From a checkpoint of a small image classifier: layers 8.
Rows from expert 1 of block 3, named by matrix and row number. Rows with one number belong to one neuron. Each number is 128 + 32 x the weight over the matrix's rms, rounded and kept within 0 to 255. All counts start at 0.
# up: expert up (model.blocks.3.mlp.up, 8x128x256), inputs 0-127
# down: expert down (model.blocks.3.mlp.down, 8x256x128, transposed), outputs 0-127
up.50 [169 121  92 146  81 188 155 125 212 160 110  89 113 140 107 110 113 125  65 129 144 124 150 135 126 135 148 188 128 153 130 108 116 170 120 129 163 142 151  72 133 139  82 123 111 139  81 102 122 107  96 177  78 114 123 103 141 165 157 143  72 117 115 162 102 131 111 164 126 122 161 182 104 147 196 102 149 160 136  54 114 135 136 146 146 130 113 115 162  92 149  83  89  79 187 136 150 152 129 193 122 131 140 114 122 148 172 143 142  73 107 105  81  68 102 119 144 154 163 197  87 103 132 112 127 102 151 140]
down.50 [129 148 162 132 166 130  63 128  47 180 132 161 110 175  80  95 153 127 136 124 163 159 137 173 122 135 168 117  87 117 178 104 152 103  82 157 132  82  98 196 135 133 165 107 106 111 117 233 142 145 128  60 123 168 159 137  94 174 155 148 167 133 142 154 200  84 165 142  80  69 143  77 137  81 151 104  92 202 105 123 150 141 129 120 176 168 102 129 157 124 144 134  73 157 101  61  98  99 128 142 147 141 151 125 101 108 136 140 191  78 157 159 141  88 161 135 184 162 111 150  81 115  64 167 242 131  87 125]
up.51 [155 138  75  93 133 135 130 161 136 179 103 137 163 162 133 164 142 169 171 111 161 162 148 106 140 146 114 107 138 114 103 130  90 147 139 110 145 132 102 180 137 105  96 153  63 131 111 119 138 124 127 135 146 159 118 123 140 150  99 118 163 144 107 117  95 166 131 139 146 104 109 130 109 103 160 115 149 140 126 106 138 110 152 130 101 138 106 122 116  79 147  99 104 121 133 159  94 126 126 135 130 148 153  95 149 149 108 134 107 122  82 123 147 116 154  98 152 126 114  89 120 140 155 146 103 145 128 120]
down.51 [114 116 149 159 114 110 148 152 156 128 172 173  76 132 123 173 123 126 155 163 147 146 122 111 118 152 131  98 147  97 170  94 102 118 110 121 169 121  76 128 100 131 129 124 134 135 100 112 162 144 168 156  91 145 137 140 130 131  70  90 136 125 120  96 102 159 118  92 128 112 139  93 141 106 156 129 145  67 153 165 142 138  84 105 135 160 149 135 128 126 121 160 159 125 113 117 148 136 110 100 147 135 111 110 159 137 131 188 140 167 146 136 146 140 157 138  85 101 123 118 149 140 167 162  84 139 162 134]
up.52 [108 168 132 144 157  74 158 172 128 116 120  75 105  92 125 119 144 132 130  88  72 120 149 137 125 136 106 101 160 126 167 168 105 188 100  84 133 128  59 151 119  87 124 129 141 117 110 116 179 137 125 132 131  99 152 144 123 134 141 140 154 118 148 140 110 101 163 168 102 107  84 152 156 177  99 113  92 122 132 118  63  86 192 144  87 148 124 105 104 137  98 103  74  71 123  85 170  87 120  93 156 151 111 126 124 103 150 149 135 125 166 118 131 105 154 128 160 131 175  88  87  81  72 104 165 158 146 121]
down.52 [ 90 116 121 134 127 152 149  68 159 174 133  98 135 181 121 106 142 199 106 142 179 127 183 107 104 124 167  89 103  94 153 148 171 153 100 129 189 124  91 129 142 138 158  87 140 165  81 147 135 105 134 135 143 118 113 158  91 139 126  89 139 122 173 126 162 153 100 123  94 125 112 164 126 126 166 117 131 127 118  82 106  90 119 148 202 104 103  82 170 118 124 116  85 132 100 177 166 167 121 118 142 164 137  94 134 146 103 129 114 176 131 130  99 124  87 122 121 161 109 109 107 134 156 126  83 135 143 132]
up.53 [113 131 109 204 104 115 106 114 141  60 122 214  89  99 151  89 132 110 100 137 198  94 121 121  76  84 119 112 147 112  93 147 107 145 110 138 227 112  77 123  72 145 116 153 158 132  86 116 106  92 121 124 151 113 167  61  56  29 175 157 116 116 138 113  86 177 166  88 146  76 167 131 129  99 130 179 182 133 180 166 129  94 162 127 158 138 187 150 158 151 203 122 115 147 221 120  93 171 123 139 120 110 140 156 121 108 121 179  96 188  97  85 171 144  92 229 103 169 177  96 124 225 169 165 132 124 155 147]
down.53 [118 125 158 113 129 112 100 174 122 176 173 110 112 181 119  72 100 160  83 170 105  88 111 113 161 165 118  85 100  91  86 132 117 123 156 142  69 144 188 159 177 119  79 108 136  60 151 118 170  77 165 135 204 158 172 106 144 105 150 116 139 102 121 171 164 141 156 127 128 131 121 149 156 145 135 137 136  83 146 158  93 170 187 202 160 210 118 121 102 106  61 123 185 132 103 116 123  74  76 169 156 193 142  73 155 168 115  25 135 157 122 170 170 128 129 126 132  87 171  89 157 102 146 181  79 114 196 111]
up.54 [111 181  73 100 207 164 137 179 138 161 141 105 160 131  95  90  80 119 125 141 147 104 225 146 149 109 115 168  67 143 160 124 155 155  53 117 135 161 138 189 101 139 148  81 109  86 194 127 143 153 101 146 132 179 141 133  57  59 137 123  65 125 128 183 124 110 133  98 117 117  98 168 151 121 149 133 106 167 193 170 191 180 161 184 190 108 206 211 146 187 141 173 109  97 138  94  82 139 130 103 137 154 119  72 120 166 110 116 114  76 123 177 140  60 117  97 175 119 143 102 150  79 120  78 148  98 175 127]
down.54 [132  95  64 142 169 191 113  92 124 199  85 102  93 130 132 112 114 102 159 136 101 156  98 128 142  55 123 106 129 118  63 117 202 125 111 129 153 103 142 196 167 128 114  98 155 143 119 125 117  85  98  80 115 148 114 165 191  81  69 158 128  91  87 119 186 129 147 104 114 132 151  84 185 134 132 134 141 176 129  89 106 151 126 118 187 140 123 125 125 101  95 174 142 136 100  88  78  61 212 140 120 150  88 184 104 123 128  68 113 180 138 119 131 102  77 238 151 171 133  91  78 127 153  98 170 149 145 213]
up.55 [198  79 113  71 105 137  65 128 137 170 125 133 112 122 188  68 105 125 151 208 174 187 127 125 157  73 139 161 130 111 136 206 109 112 159 137 136 153 120 132 124  96  89 226 157 200 135 118  99 131 184 177  97 110 108 136 141 141 164 108 116 164 139 187 146 121 105 115 183 111 146 134 125 138 150 112 100 128 135  63 127 109  92 144  90  88  68  95  94 134  79 147 163 154  83 172 172 191 129 102 106 134 193 152  88 181 160 110  40  61  68 131 133 171 124 109  77 144 126 208 104 150 118  89 133 157 163 100]
down.55 [121 166 138  63 127 110 117 140 111  47 160 125 107 115  87 188 160  67 125 138 115 118 107 150 141 137 143 145 117 114 182 121 165 140 162 109  84 133 146 150  93 130 139 168 187  96 135 137 185 157 153 156 117  78  95 116 118 131  96 130 123 124 120  96 111 171 119 119 163 114 153 137 194 123 169 112 105 174 150 166 134  80 152 136 131  52 144 121 105 136 123  92 143  96 121 153  98 125 181 122 106 126 153 101  91  99 127 143 150 176 116  98 141 146  77 104  97 162 142 118 102  94 121 139 143 192 180  92]
up.56 [126 118 163 113  95 138 145 104 134 135 206  90 133 142 126 141 129 130 174 124 133 124 151 160 141  87 138 142 122 105 117 107 167 145 109 105 152 134 127  82 136 136 113 184 130 108 147 116 108 147 156 108 136 126 102 103 118 101 133 107 147 131 135 113 134 136 130 113  98 144 168 124 147  83 146 150 172 119  82 149 107 147 114 164 109 142 148 108 110 119 135 150 140 101 103  98 136 122 153 125 179 125 116 126 161 101  61 134 141 136 141 158 148 183 107 127 162 130 102 122 114 110 137 137 131 181 136 116]
down.56 [159  90 122 160 144 141 156  91  95 106 121 137 131 169 138 135 131 120 131 144 148 148 127 152 140 132 109 174 146  91 155  93 122 116 123 131 117 136 158 124 134 126 161 127 126 128 133  85  95 154 164 171 108 162 121  95 152 107 180 157 115  78 124 102 151 113 140 149 121 140 149  99 113 156 121  97 122 150 132 142 137 107 156 121  98 131 117 113 142 151 153 164 137  92  91 113 140 111  89 126  99 163 143 129  94 120  54 103 158 119 131 138 111 151 141 104 107 128 117 156 130 144 168 141 145 150 153 105]
up.57 [158 142 102 122 135 187 184  89 170 130  95  73 132 139 228 114 106  77 127 148  93  61 111 114 124 187 134 136  53 162 168 163 158 121 119 132 119 178 134  74 163 181 127  76 172  63 127 145 144 137 160  95 102 113  78 145 135 133  47  68 150 190 170 100 160  89 147 118  89 149 115  90 138 120  81 142  85 185 119 121 158 184 127 138 176  96  73 117 132 101 174 114 135 144 131 131 167  88 179 166 121  84 107 108  78 124 155  56 151 142 170 105 143 183 167 130 156 139 167 114 126  96  97 165 154 159 159 156]
down.57 [151 171 206 174 100 199 169 150  44  92 191 132 153  92  48  93 177 100 153 131 151 119 148  93 127 166 161  77  65 113 104 203 131 155 171 126  81 123 140  67 138  87  71 132 132  91 155  48  42 154 131 131 168 238 121 110 113 143 126 127  57 121  62 136  62 136  45 114 110 152  70 137 201  86 148 138 129 107 189 153 144 106 161 109 146 117 138 113  78 112 171 120 168 151  84 120 134 100 101  81 126 146 118 100 166 104 112 126  98 132 190 146 176  90 110  71 129 126 140  80 194 117 192 163 125  92  87  75]
up.58 [125 157 125 103 124 116 108 171 124 107  98 156  93 127 144 121 126 106 131 166 138 124 120 117 146  95 141 133 158  98 128 123 140  74 169 104 202 132 151  89  57 118 159 160 153 109 195 141 127 181 152 143 134 112 129  95 153 108 148 146 152 118 135 115  87 129  94 142 153 134 133 107 115 136 125 111 154 108 107 140 140 136  66 115 155 107 115  91 119 104 120 118  95 127 107 124  97  88 152 136 144 110 143 128 160  76 109 146  99 132 108 147 121 127 115 140 139 117 141 130 106 149 156  87 146 110 118  78]
down.58 [118 105 122 121 150  88 136 154 109  74 173 128 149 121 122 122 165 122 117 184 105 120  89 141 152 130 183 108  18 132 132  94 115 154 106 144 115 158 152 161 124 153 127 132 127 160 101 149 120 139 131 153 120 179 123 130 109 154 128 136 161 144 137 153 111 107 151 152 189 137 144 165 105  73 151 109 104 157 103 144 139 123 141 125 180 158 173 178 129  92 153 175 125 154 150 107  95 173 142 101 187  85  99 154 138 167 158 115 112 110 118 121 144 140 134 106 103 167 137 120 150 117 108 151 130 112 112 112]
up.59 [129 159 120 104  68 164 117 138 104 185 126 163 157 147 136  57  87  85  85 101 186 172 108 134  92 116 109 143 141 107 131 112 140 153 165  80 189 148 205 139 166 153 153 155 150 201 125  84 176 140 178 162 184 160 189 176 123  91 144 183 143  96 121 195 132 159 119  72 181 135  78 148 151 109 139  71  81 130 161 115 145 173 122  89 100 155 153 120 117 191 127 102 145 163  44 175 160 140 167 147 168 110 173  98 130 118 116 154  98 100 113 112 148 150 149 150 102 155 109 102 132 121  73  92 114 104 121  85]
down.59 [ 98 108 161 124 145 126 129 118 119 143 134 108  92  60 108 161 113 125 107  97 111 136 147  97 128 162 221 153 118 124 128 155 130 103 150 172 177 116 132 143 146 106 168 114 107 122 121 209 166 103  96 169 101  77 127 139 137 177  83 138  73 160 161 117 133 144  90 172 118 126 163 144 146 129 136 145 152  76 104 131 104 135  98 147 113 164 136 201 202 146 145 167  66  68 150 103  88 195 133 154 102 109 123  79 154 134 170 122 148 179 152 139 110 170 141 103  74 138 144 184 106 104  84 107 110 152 123 125]
up.60 [150 117 150  75 131 135 158 121 106 125 152 126 128 120 120 126 107 110 130 106 106 142 164 124 127 105 121  98 105 106 105 129 103 104 147 116 103 134 144 120 154 111 139 113 150 167 149 140 114 130 128 138 100 150 104 110 146  95 126 117 106 157 103 118 116 114 172 151 125 173 135 103 116 100  80  94 134  89 127 129 105 152 123 114  96 128 129 126 105 131  77 123 141  52 104 117 140 141 131 111 133 144 144  89  69 120 116 138 158 144 122 162 169 127 130 134 127 153 127 144 124 140 168 148 154 127 139 106]
down.60 [111 181 115 149 104 135 123 105 155  73 133 137 162 108 126 150 105 115 128  98  77 101 107 137 131 128 124 126 101 120 143 146 109  96 106 170 181 130  75 123  98 164 110 115 141 115 118 149 135 115 111 141 103 132 139 110 172  97 120  57 152 148 144 125 101 114 126 119  87 152 158 127 111 148 203 135 129 127 169 122 110 145 122 136 155 115 141 145 141 112 136 135 120 130 127 143 113 124 199 127 152 135 120 127 118 103 102 147 120  61 173 115 127 133 105 139 105 142 109 162 134 168 137 106 131  99 161 133]
up.61 [131 106 154 172 120 149 131  62  89 102 126  93 130 111 113 119  89 163 125 141 113 101 106 113 118  81 130 134 140 141 178 130  98 127 156 127  82 101 213 125 172 145 147 170 158 110 121 168 154 110 161 126 169  81  90 135  56  93 110 179 105 134 107 144 153 153  87 126 132  93 101  95 104  94 127 130  99  93 154 111 134 143 119  93 107  95 104 105  65  83  97 122 140 110  87 132 150 114 136 172  89 137 109 130 140 135 162 130 154 113 136 139 151 150 142  87 151 119 148 109 103 131 154 119 141 115 136  93]
down.61 [132 150  51 155  86 109 170 115 165  85 104 122 109  88 137 115 158  98  96 155 149  99 138  68 157 145 187 181 120 178 124 143 162  98 144 127 166 122  79 142 150 116 145 106 108 125 141 145 148 112 136 155 160  79 170 151 101 130 157 138 153 175 113 125 135 158  77 159 136 132 156 131 129 161 119 102 103 136 132 115  84 166 182 150 147 144 109 120 112 102 127  92 115 105 111 164  97 163 131 126 134 108 128 120 160 131 133  95 153 142 165 122 137 132 125 100 148 112 161 177  64 145  84 139 132 102 117 188]
up.62 [ 94 130 100 154  73 110 143 127 154  95 159 140 157 109 146  99 155 154  68  69  93 134 118 126 144 175 129 127 114 132  66 150 103 162 103 109  80 154 103 220  87 142 154 153 115  99 176 152 137 148 157  47 126  72  88 103 118 167 184 141 133  98 118 132 149 109 200  89 126 140 120 111 129 162 158 150 149  95 121 178 142 121 135 157 114 145 166 147 176 140 158  84 158 120 163 147 127 161 176 113 144 148 130 133 125 112 106 124  87 147 141 157 137 132 146  88 170 129  96  88 159 162 130 119 149 105 129 118]
down.62 [162 129  61 152 116 160 119 144 101  76 127 140 115 146 167 147 110 109 184  88 130 169 149 180 160 151 112 165  71 127 139  68 125 138 119  80 148 115  81 100 113 139 122  47 101 127 146  78 121 142 231 162 116  95 115 137 208 107  60 121 148 160 101 201 123 183 147 152   0  77  73 103 142 135 121 132 102  77 134  83 107 146  74 147 155 127  87 133 101 136 138 163 141 136  63  97 142 145 116 114 157  95  81 105  98 147 175 135 150  38 162 213 198 126 160 171  78 109  81 132 111  97 118  77  77 100 147 110]