{
  "moe_every": 2,
  "conv_stem": true,
  "layers": 8,
  "beta1": 0.95,
  "one_sided": false,
  "lr_schedule": "step"
}
Rows from expert 7 of block 5, named by matrix and row number. Rows with one number belong to one neuron. Each number is 500 + 40 x the weight over its row's rms, rounded and kept within 0 to 999. All counts start at 0. Numbers have three digits each. After the name is the row's rms in percent of the matrix's.
# up: expert up (model.blocks.5.mlp.up, 8x128x256), inputs 0-63
# down: expert down (model.blocks.5.mlp.down, 8x256x128, transposed), outputs 0-63
up.15 112:517528531523555517533431480447596431496540474523506543481513428545477477544586501467508549509538477589520523481473525583583521541488497417518523504468471532478465478535539508609515525479493474
down.15 117:501478520443498515495503491531532432530458552427478506520538430511479495479439535511525524514488488515499483501568518469561461478502538517467503497525461526564528506517476524445528583513525564
up.16 090:471490551508476527571487562461548435470537491502462523543514473483479515541485558614467443537502523555451461548512510481609440572527558409530448515441503549538542520514478450508479437428417444
down.16 090:473515400526530484497555594525465480562532506511586425515502548519509520512497528459518490518555495538505506454488443493493464476485430428455565499569474477431477522498533427456577504533553499
up.17 119:478500500540639462503502504530544494520554469471488427528489505455546506467516458447501572541483551511500508602572513514448544466474488563406481423473513494423527579505468507525476435410483543
down.17 112:537483490536498502542521463493535578507440488511439469550443507513553487441492531488495451480501507462438455532501483468478610503497485516483577572490552467544481507513523519459543545492480472
up.18 059:455548480541470540480470490557517416581531507495496526540484564471540569536503540496474504497450469471528460493473502541518578478551523452495505470530503538545468512474515438512529475502495443
down.18 072:466512492518452450493523417444558570434438517499498470446541570436554468523479556447512480546439494453473473472497529477464430575473414523533566494495496526518557397491466516511523541488502474
up.19 093:486504450464449461465388495539452519510520451513492532532496466514415495530513450507476496497502565498495570484501568450511482467531513465494480500428540498486537584455486463527461514512590563
down.19 094:568536565499577539563503474429473483507460573478442554458461500459503516468485495560548442555549490527450504464420440562488414507447436487507496543551544465506467449565431491432517500446583434
up.20 121:485479535528593478526490443479587497517479466536487469450506447499529449554500550509519527536505486385480507520469536517504491547533507557506548551500500521430372455499552519518522470474490492
down.20 111:474517519482513486488501500537522413497457566462546516518583514556506507429511528596434423496506516526534474501571362533467566504531510504486576556508442574525508533472484572508506455481510505
up.21 073:445478526510539495530522480502544473500470505530483514545467450575534509496428539474472491523471538505498555497525508456552556586463495504499507467499549526395498510443464399495544476475479487
down.21 075:559523478573413481501451537490529474489509500449487485462546543431510503495531559475465481501530584525451459483437432499438569442429440470525464532498452497560489480501507553503491528485470506
up.22 148:525518485523540440438490542501451481488450557464559523507510468451508524516447498515554486575521499475472550493537501482534517500484518510562519521465430529509483466466581556479530508536488530
down.22 153:441549442452563476456485494550487418510520507490526460459456511527479484541497461467492575536513562501526601502536569531528572504544491503485547558455496537508485518523486523448505471532487494
up.23 065:517498444500450492461541478500420399537527445497514465489508525467473423563464518529530498536567508487426504509511470517532503500486472495501517514519527494530491502448463500544553479520600530
down.23 072:463532531555416520567563517452480526533465400473473482451496459486512459516559520427419529487430463551525549459528540446462528512505469475390491529519478579499541443551494459491510458503490510
up.24 097:486479490449506510484505495550481442438426501550453455629529477492537485471436561463443513564519543543556498529517472442436439538480477500446488485514523519463504486434533513547515455520487488
down.24 096:424495536483628521546432485582516489514512465585506453503450514562474444507506454485535433472498527547512466496551459506525541524530531502508473502584514426539482543552503594449481450516490398
up.25 128:549472559597528494494538477540473455445479513553570528526519475513471402534504498521470509513420458459497425473441545506489446489534504505448414545459457461451508520523493506539549516481510554
down.25 121:535530506474534547545534508526537420497467510544534493489500443474544491548537525449495518440536479493511545518490455473420416540534517429493505524447507420482504443537532513519513473504505524
up.26 117:560476377474517509461470557456503493532514599426520451481525504506557525490486462438467520511441429509492468439546515534442506565529565512491474480471506472507552420502533507503535549462513585
down.26 112:524520460449477470494555495555465418512478458492514467573507437499523426526526545464530526426487532543450528478498525563393493496506478422508527531544418571480430519561535519456477509533500427
up.27 107:522489500491540491492484524482465497561508509498470426575490503491445560465513481535527502541506537476517570502475542513542423529488538473510507474481501515505510437463515511453421495551508474
down.27 106:507450485490526506525537485519501526455558506491513451511492524555529539523483529429520528480449529510513462497529600605444477452487485468521549491529558543411487447521548429557508523459438491
up.28 147:509547494503558510452439483590573539496447515478519498593520514495536530477417469440564474541494419482493438559524437534481493539413536539533487498522432446533533453396474506534520588507493504
down.28 137:508504531411661454484481559535559438439469436527481498386574539484512456478538552549499452453510529491531508572512590531488402485501568498519434501436423524551477503587480532464496514512465434
up.29 113:489524528567530538463499580554532516543545470457505554467472507468510492553505513450491492513499473507535452508492557428507502479516468418471499534477530503521508558504496548541582547469483479
down.29 115:430509532483426460433442500482532578471437448427586486488508398457477434446466509578470528471563483531497515529478484514519544513470440486450458522469537502487546510570459418532485485513503487
up.30 120:560488543568536471506546538575487438506475499474533473461504505504541468566482514454516573536532485503448468483482559564519476443554452514436486552433510521501490479479534549494524526537437541
down.30 115:410499513568477576500508495482521537512521494529540560502469525544514444457539605483507475461510489494459546477433464519547537525511514481478488502501487458484581507529419588518558546598469490
up.31 074:532459567437438461561451508487452413477522566581563490443464505464452507441499491480469510542528525545560479450524499588510483511523545521490540516490447501459537512527536458482539408461497469
down.31 085:540548447558504500548460548488541486511463485515484527501503479514491481551520534389477498473505534558473531469531470471492498448488457455480411423531476505482422482472530537473473441496492564
up.32 062:395471504462462520447521428471370503465600555482514533491558522551595525457491478556491492498510510544468446574567452463534480536530529515476462498463464530473547493448557462476478523459522408
down.32 070:532435491420496441484485524511468515485482512455475497546401532482478601447461460435523482477520476496499500481489489418487445460554453538501492445443502523426511449475527473532520436444468474
up.33 122:421466492590480417516403486460506468483465513479448553443490455501476580543498522498520467417472456466466465461496580520512442458450460521464529502468500543528464521528472563580465521494507452
down.33 127:501571531478619513471565484476526517523482536472552549534453561542429430426530524573442459526561497485473447562501450479517506516539542540514455508508397495517529444524518559506494548465462577
up.34 073:494499517479492540490555429532483529412578457499476518473549572471463566422548426582538505495505465480523538464528596521511466494534459522464500550491534489519516462469440527530466515472475450
down.34 076:466497499477506476564517489489528532514468494505478513483429441468489478471443466375539509535460483467436528468448454487514660434476471496491551524524503476476537520504430440550512473499433516
up.35 082:492526481540493503510542446502496422466522521473524474464481581523523590488473457495470572565483459518528511490493541462479538496587488473463544428460415512468489464471508520503424435478538415
down.35 097:547453510544526466545453484499427585403490467489463511454464500488481485525529487417497445464432504472497510469439485432486505437513496487426470428507506552530500496512512579489536502529475485
up.36 065:533470512582495483514418493469470429535472561539446491544563523536563449456435503520534531545515500482510511521441527527498539473472488470459489517540551458446456482590454467600494389564439459
down.36 074:534470435514559583496528490553442571552574468522453544490503547502522541401532418557475505577483483521496449498525504499479441514447528539493463491509449487531574566493506470532522500477478577
up.37 141:547502437474423446524512510452459527600498488521487484474497489421487542553536545493514535512513427509539497555505534539510479473499518459496550446475520418478456530491568528536499493490549487
down.37 144:437507572506482467560531507531590374530470522450450502454449510485514540507427525523509554521509548551465520447479545525542540421517513508508507540497462497487586483538477465454492495447482530
up.38 108:491466529476539457514593446429520451442506478490556525568485460471447501473551505487437492494485533497588558513435502485481485516562531518502445442497418512480440503501473479521490455506481482
down.38 121:524456478535565515554438489584479537525485478518440465511415563547507442528500541496524458517453540569483507484506518448507518510475458461481459465469487447508428511587521572468548466459459529
up.39 067:564539493488466499471450520540510472535537517509463455605510486511534453485528537479443555461513558495515516559532607566464511499533583520472487448502541477553501438475502510526494513502487516
down.39 077:517501428486522590459522542449449467541490430474502494491533458493519449475480524548423492517514522557465530480476517489551502537531493490475463502512475518501462491510494493485487478537449522
up.40 080:458466469463425503532561486515552470458419506500446532484494492492535487493513495494519474568478532448513516490536405499482568520514497542484551607536459490560533467510497519444471449420457482
down.40 082:461489465552476500418535458491444556445504536516505511495546552422515499500528564423463507479468547483412556491531409538542423490586512493503451470473407519505562554453597488525508492587495558
up.41 093:508494566541523506523404511445535465553539474458527459462541581498425493502547503415472556512468504525562483473456509503520524476527489520499511510528474563563488511519470558508512525445507486
down.41 097:493532509537466547525534465462513556511471458478605555547458507482511468481430495541537512501464570460525426475542459482516443551535545519465437489521526477481510460502516447548519460405532490
up.42 075:520517457523544526517538508456538502488533485553566470537509534468481519486485573439477489483556511483542513567459450466525457469443497505578540462496464486546477481510469523447543465473477575
down.42 076:503411547506510513529416520547434578475451460502549514478403517453455469464484456465553437586514557508496499557490530584470493545547438540409440470462573464508476468508498550483468449510496454
up.43 072:514515448562548528546458502479450470512514550497468496461485491481468554523578539478508514548503467487513497453496527473485474463503434518504467476450453486582623459447518413448484517497457499
down.43 075:512452458461382517487454499449514447498437514481530430468482448439545537491512519464443496530558530528519586524539510443467535471550484472509509470531453460494463461560483577527442459493423525
up.44 094:512544586478481502476439529484568490582556473497487525583524489513452479419473440520488531503463477463477505522482467479552555454451533562504534493503565496498478526439392468469519585535545426
down.44 095:545441465501551542488442565478498485526489476474471489533518569473459410483593467538488510417505535525568436501524539534492546515511483557482494547478508480584517507498459434499458474491472537
up.45 070:473501510479496536565469483533527450460489508483525492559513464524490514510496515425512500476445624549464478507508521529547519472468496537531418525532451526435459469543481415428525495540482557
down.45 074:542534469503552489516525441449449586555517512459395554516463504498514548531546410503510478537501564545486543501557542554470543519477494492449504470513563491555524445548509588487486456535574415
up.46 100:521518551488460459472492443531569548506533482510522540481525500502477473437487487416443515503534495469571467503522465533516531537494448505520530486469498493458466537475437495507510520530572567
down.46 089:538573485450467484525444507475464500482490528488487476527486590469457417540445504489471501553490516436437490529518448465446473505507545476517510491508483522574501488511463526489580440512509490
up.47 069:565527495506466524484537530485491518515498538493493561606494440466441531487494462535498504469446537510567566430569509508452498496465510509450507442449450476505516417507518420501433591495448474
down.47 081:501499336548500493463452618572483578480435485471372501423489532391463497529495510475521510559541506498481557477546498502485522540505533490560452547555447549524457527480539554501479419535528520
up.48 114:490508497497498453504487499547524523434493526552551488514518513456521463610458535412510509499483542563461579534547503441526478495477461428409539459472508480487521590521513541548514484518481550
down.48 104:448500567539586525534459513581555539510524511516542545527483513522494487451534540487484414505540472556463485477471550440428522463521498564525521500514458490472429464458457517493508481521497527
up.49 075:433438472453474549548549518555549477466517524523467487508500467480497557472507537499508538440502530512545416473531471469479483509459573531546499463520483540460536492482498508542592437420496506
down.49 074:460445478457434496516508426446512529528477430444473461438454495498509507525446465545442515493488494555528502496532455483549586537500387454447439546524544532513541474474433533495539572516494421
up.50 099:491478447516481521549533520530476542505541529500460475453428496518478504449478451461510507508558523533520508413530479520514451501539539532507515510511487478535552485468495446466475458489459567
down.50 096:437478533529491461525494508471468512584455504510520480499492581531527479459527521451514453440509506476492477507475578433479483409474501499463537451552525487475412526520434463513422489475533551
up.51 063:508447512530543510502540518431516518505533445520549468524545531535516529471492511495500513492406473464585480506516433476540487539539472521492489382519518509513498458537445496469460470470501447
down.51 070:512483417527440518509473507494453571513540507472475476520483468503495532457449539546469558480500529478511513467443531507490459449510452500505466546522471530509507470469501522490460501443439540
up.52 082:448528456439515468498443486530494516492566480563488562558459512487507527548473548519419558381538512539482531485429487494508487493500496474578490463530497538492482524522544503569549508392499438
down.52 084:462491482476487489549523531506463490487515510487507506527548483473494534592498491564536521559473459475506478465514571425531544614530529491475506480521482442487465495490441449543463498492544537
up.53 086:524482551542491526506546454522456414526486481458484537549484513524475451555515428419527507435502580486443537531521473471504491515520526400545490423493501549520478467492438519501438496535532440
down.53 084:512583518459503557528502474467556494515419545499548454498496546464468464466477543486491518541466438514532502446390494507520452436449484444447537528453540464526497491507482512529433458508472450
up.54 146:507477499465615509497448526480490449476504464426529541523493460480437502537432488531501548513519568451507506537512463487516459513551491424516520491438515483465466476484461548487472569457508560
down.54 141:552519507569547535481491382430516490486383498546452473536500535475507538427502509556512442431519509570496540448453456581488539468482522507498512427469487525510469501591419527495446501501468496
up.55 120:494429447487422486499564531563436495444471548511479471547538528422550605510526525525502496542488489512529515517519510512486459501554526479534499481460485490404520515428574493513458523507472450
down.55 107:499466562455526484455465521496563434474482535508467463525477445491525467467470483493545480520586467512478521488495471592490595482534517495523522513557486475492442462480508515478440444558492466
up.56 105:614487493461542466396505506518415519464472435493485487524495497446490451452458493500533573417484459568554459448482485499538484499476512579467466521537543542489552520485552417511514504550486511
down.56 106:418531468513552512491560512570522469513448447503473478473534504485474447546507497460434454524488559411469598499478466486438529511523433489519523490469443470455517509482490485610492496520549499
up.57 111:479493519484547499516492517552536486539509481531524558550549483554540486526515539500510493531445453508445465520560474495551499543479487460450538504530502505536582496520563445481498534463488499
down.57 109:513460484556424456438472508491508464428469512567601515453522589576461485476489438497472488539567563527483527469516461514470509481455604521529446460452484534519443538496486526564516558511519469
up.58 086:388496546451454507484540500475549546517568462501502471523505546553536492452511544486434478533534498489515484525558498502506518519526535545528538436515497495508462527490491522495465468429546465
down.58 086:464512497476489411507520501508462522459436512468518496430570565516441551489487477466526464514557436488548489580501558501463425534506481597508512449597492540478521515445436506488469577519550460
up.59 078:502529373479485433518522492534482556472478516506544529514477474496539478565511411523626442490501532445447465563519505453511489545435471478439506482495459492424526491480518523529466519482563478
down.59 085:476488591422474536476482485568572495535532492468463475504466523514529514478450610578442498461498473570550519487512509489480510600457563422484522476533488496495500577546507471502533502476550472
up.60 104:521440486464498406546528520530510434516502538528469458510540476515564522454494412453502522517470475536523514480559571520508465503577564486535432452424392504486511509517560470502492470476459454
down.60 098:469461548512450508493514488451497494541515444544398517571460444479548463416554564419445488423473485499467562512524513493461526498467489520480446534475495422494476502528477533404458418505507553
up.61 102:516443550514492540552512500495473549517533471502515537549512454444483448529566514461544527449477541476505553513489497502481497518569532506493549490529471545529608429483519539540482531553508477
down.61 106:522502507531510530519432526482535452557497529455540559551528533460601537503477513516492498505477499466492539495489446479557458508490482480475502556467446539505448482521541475540480501509521495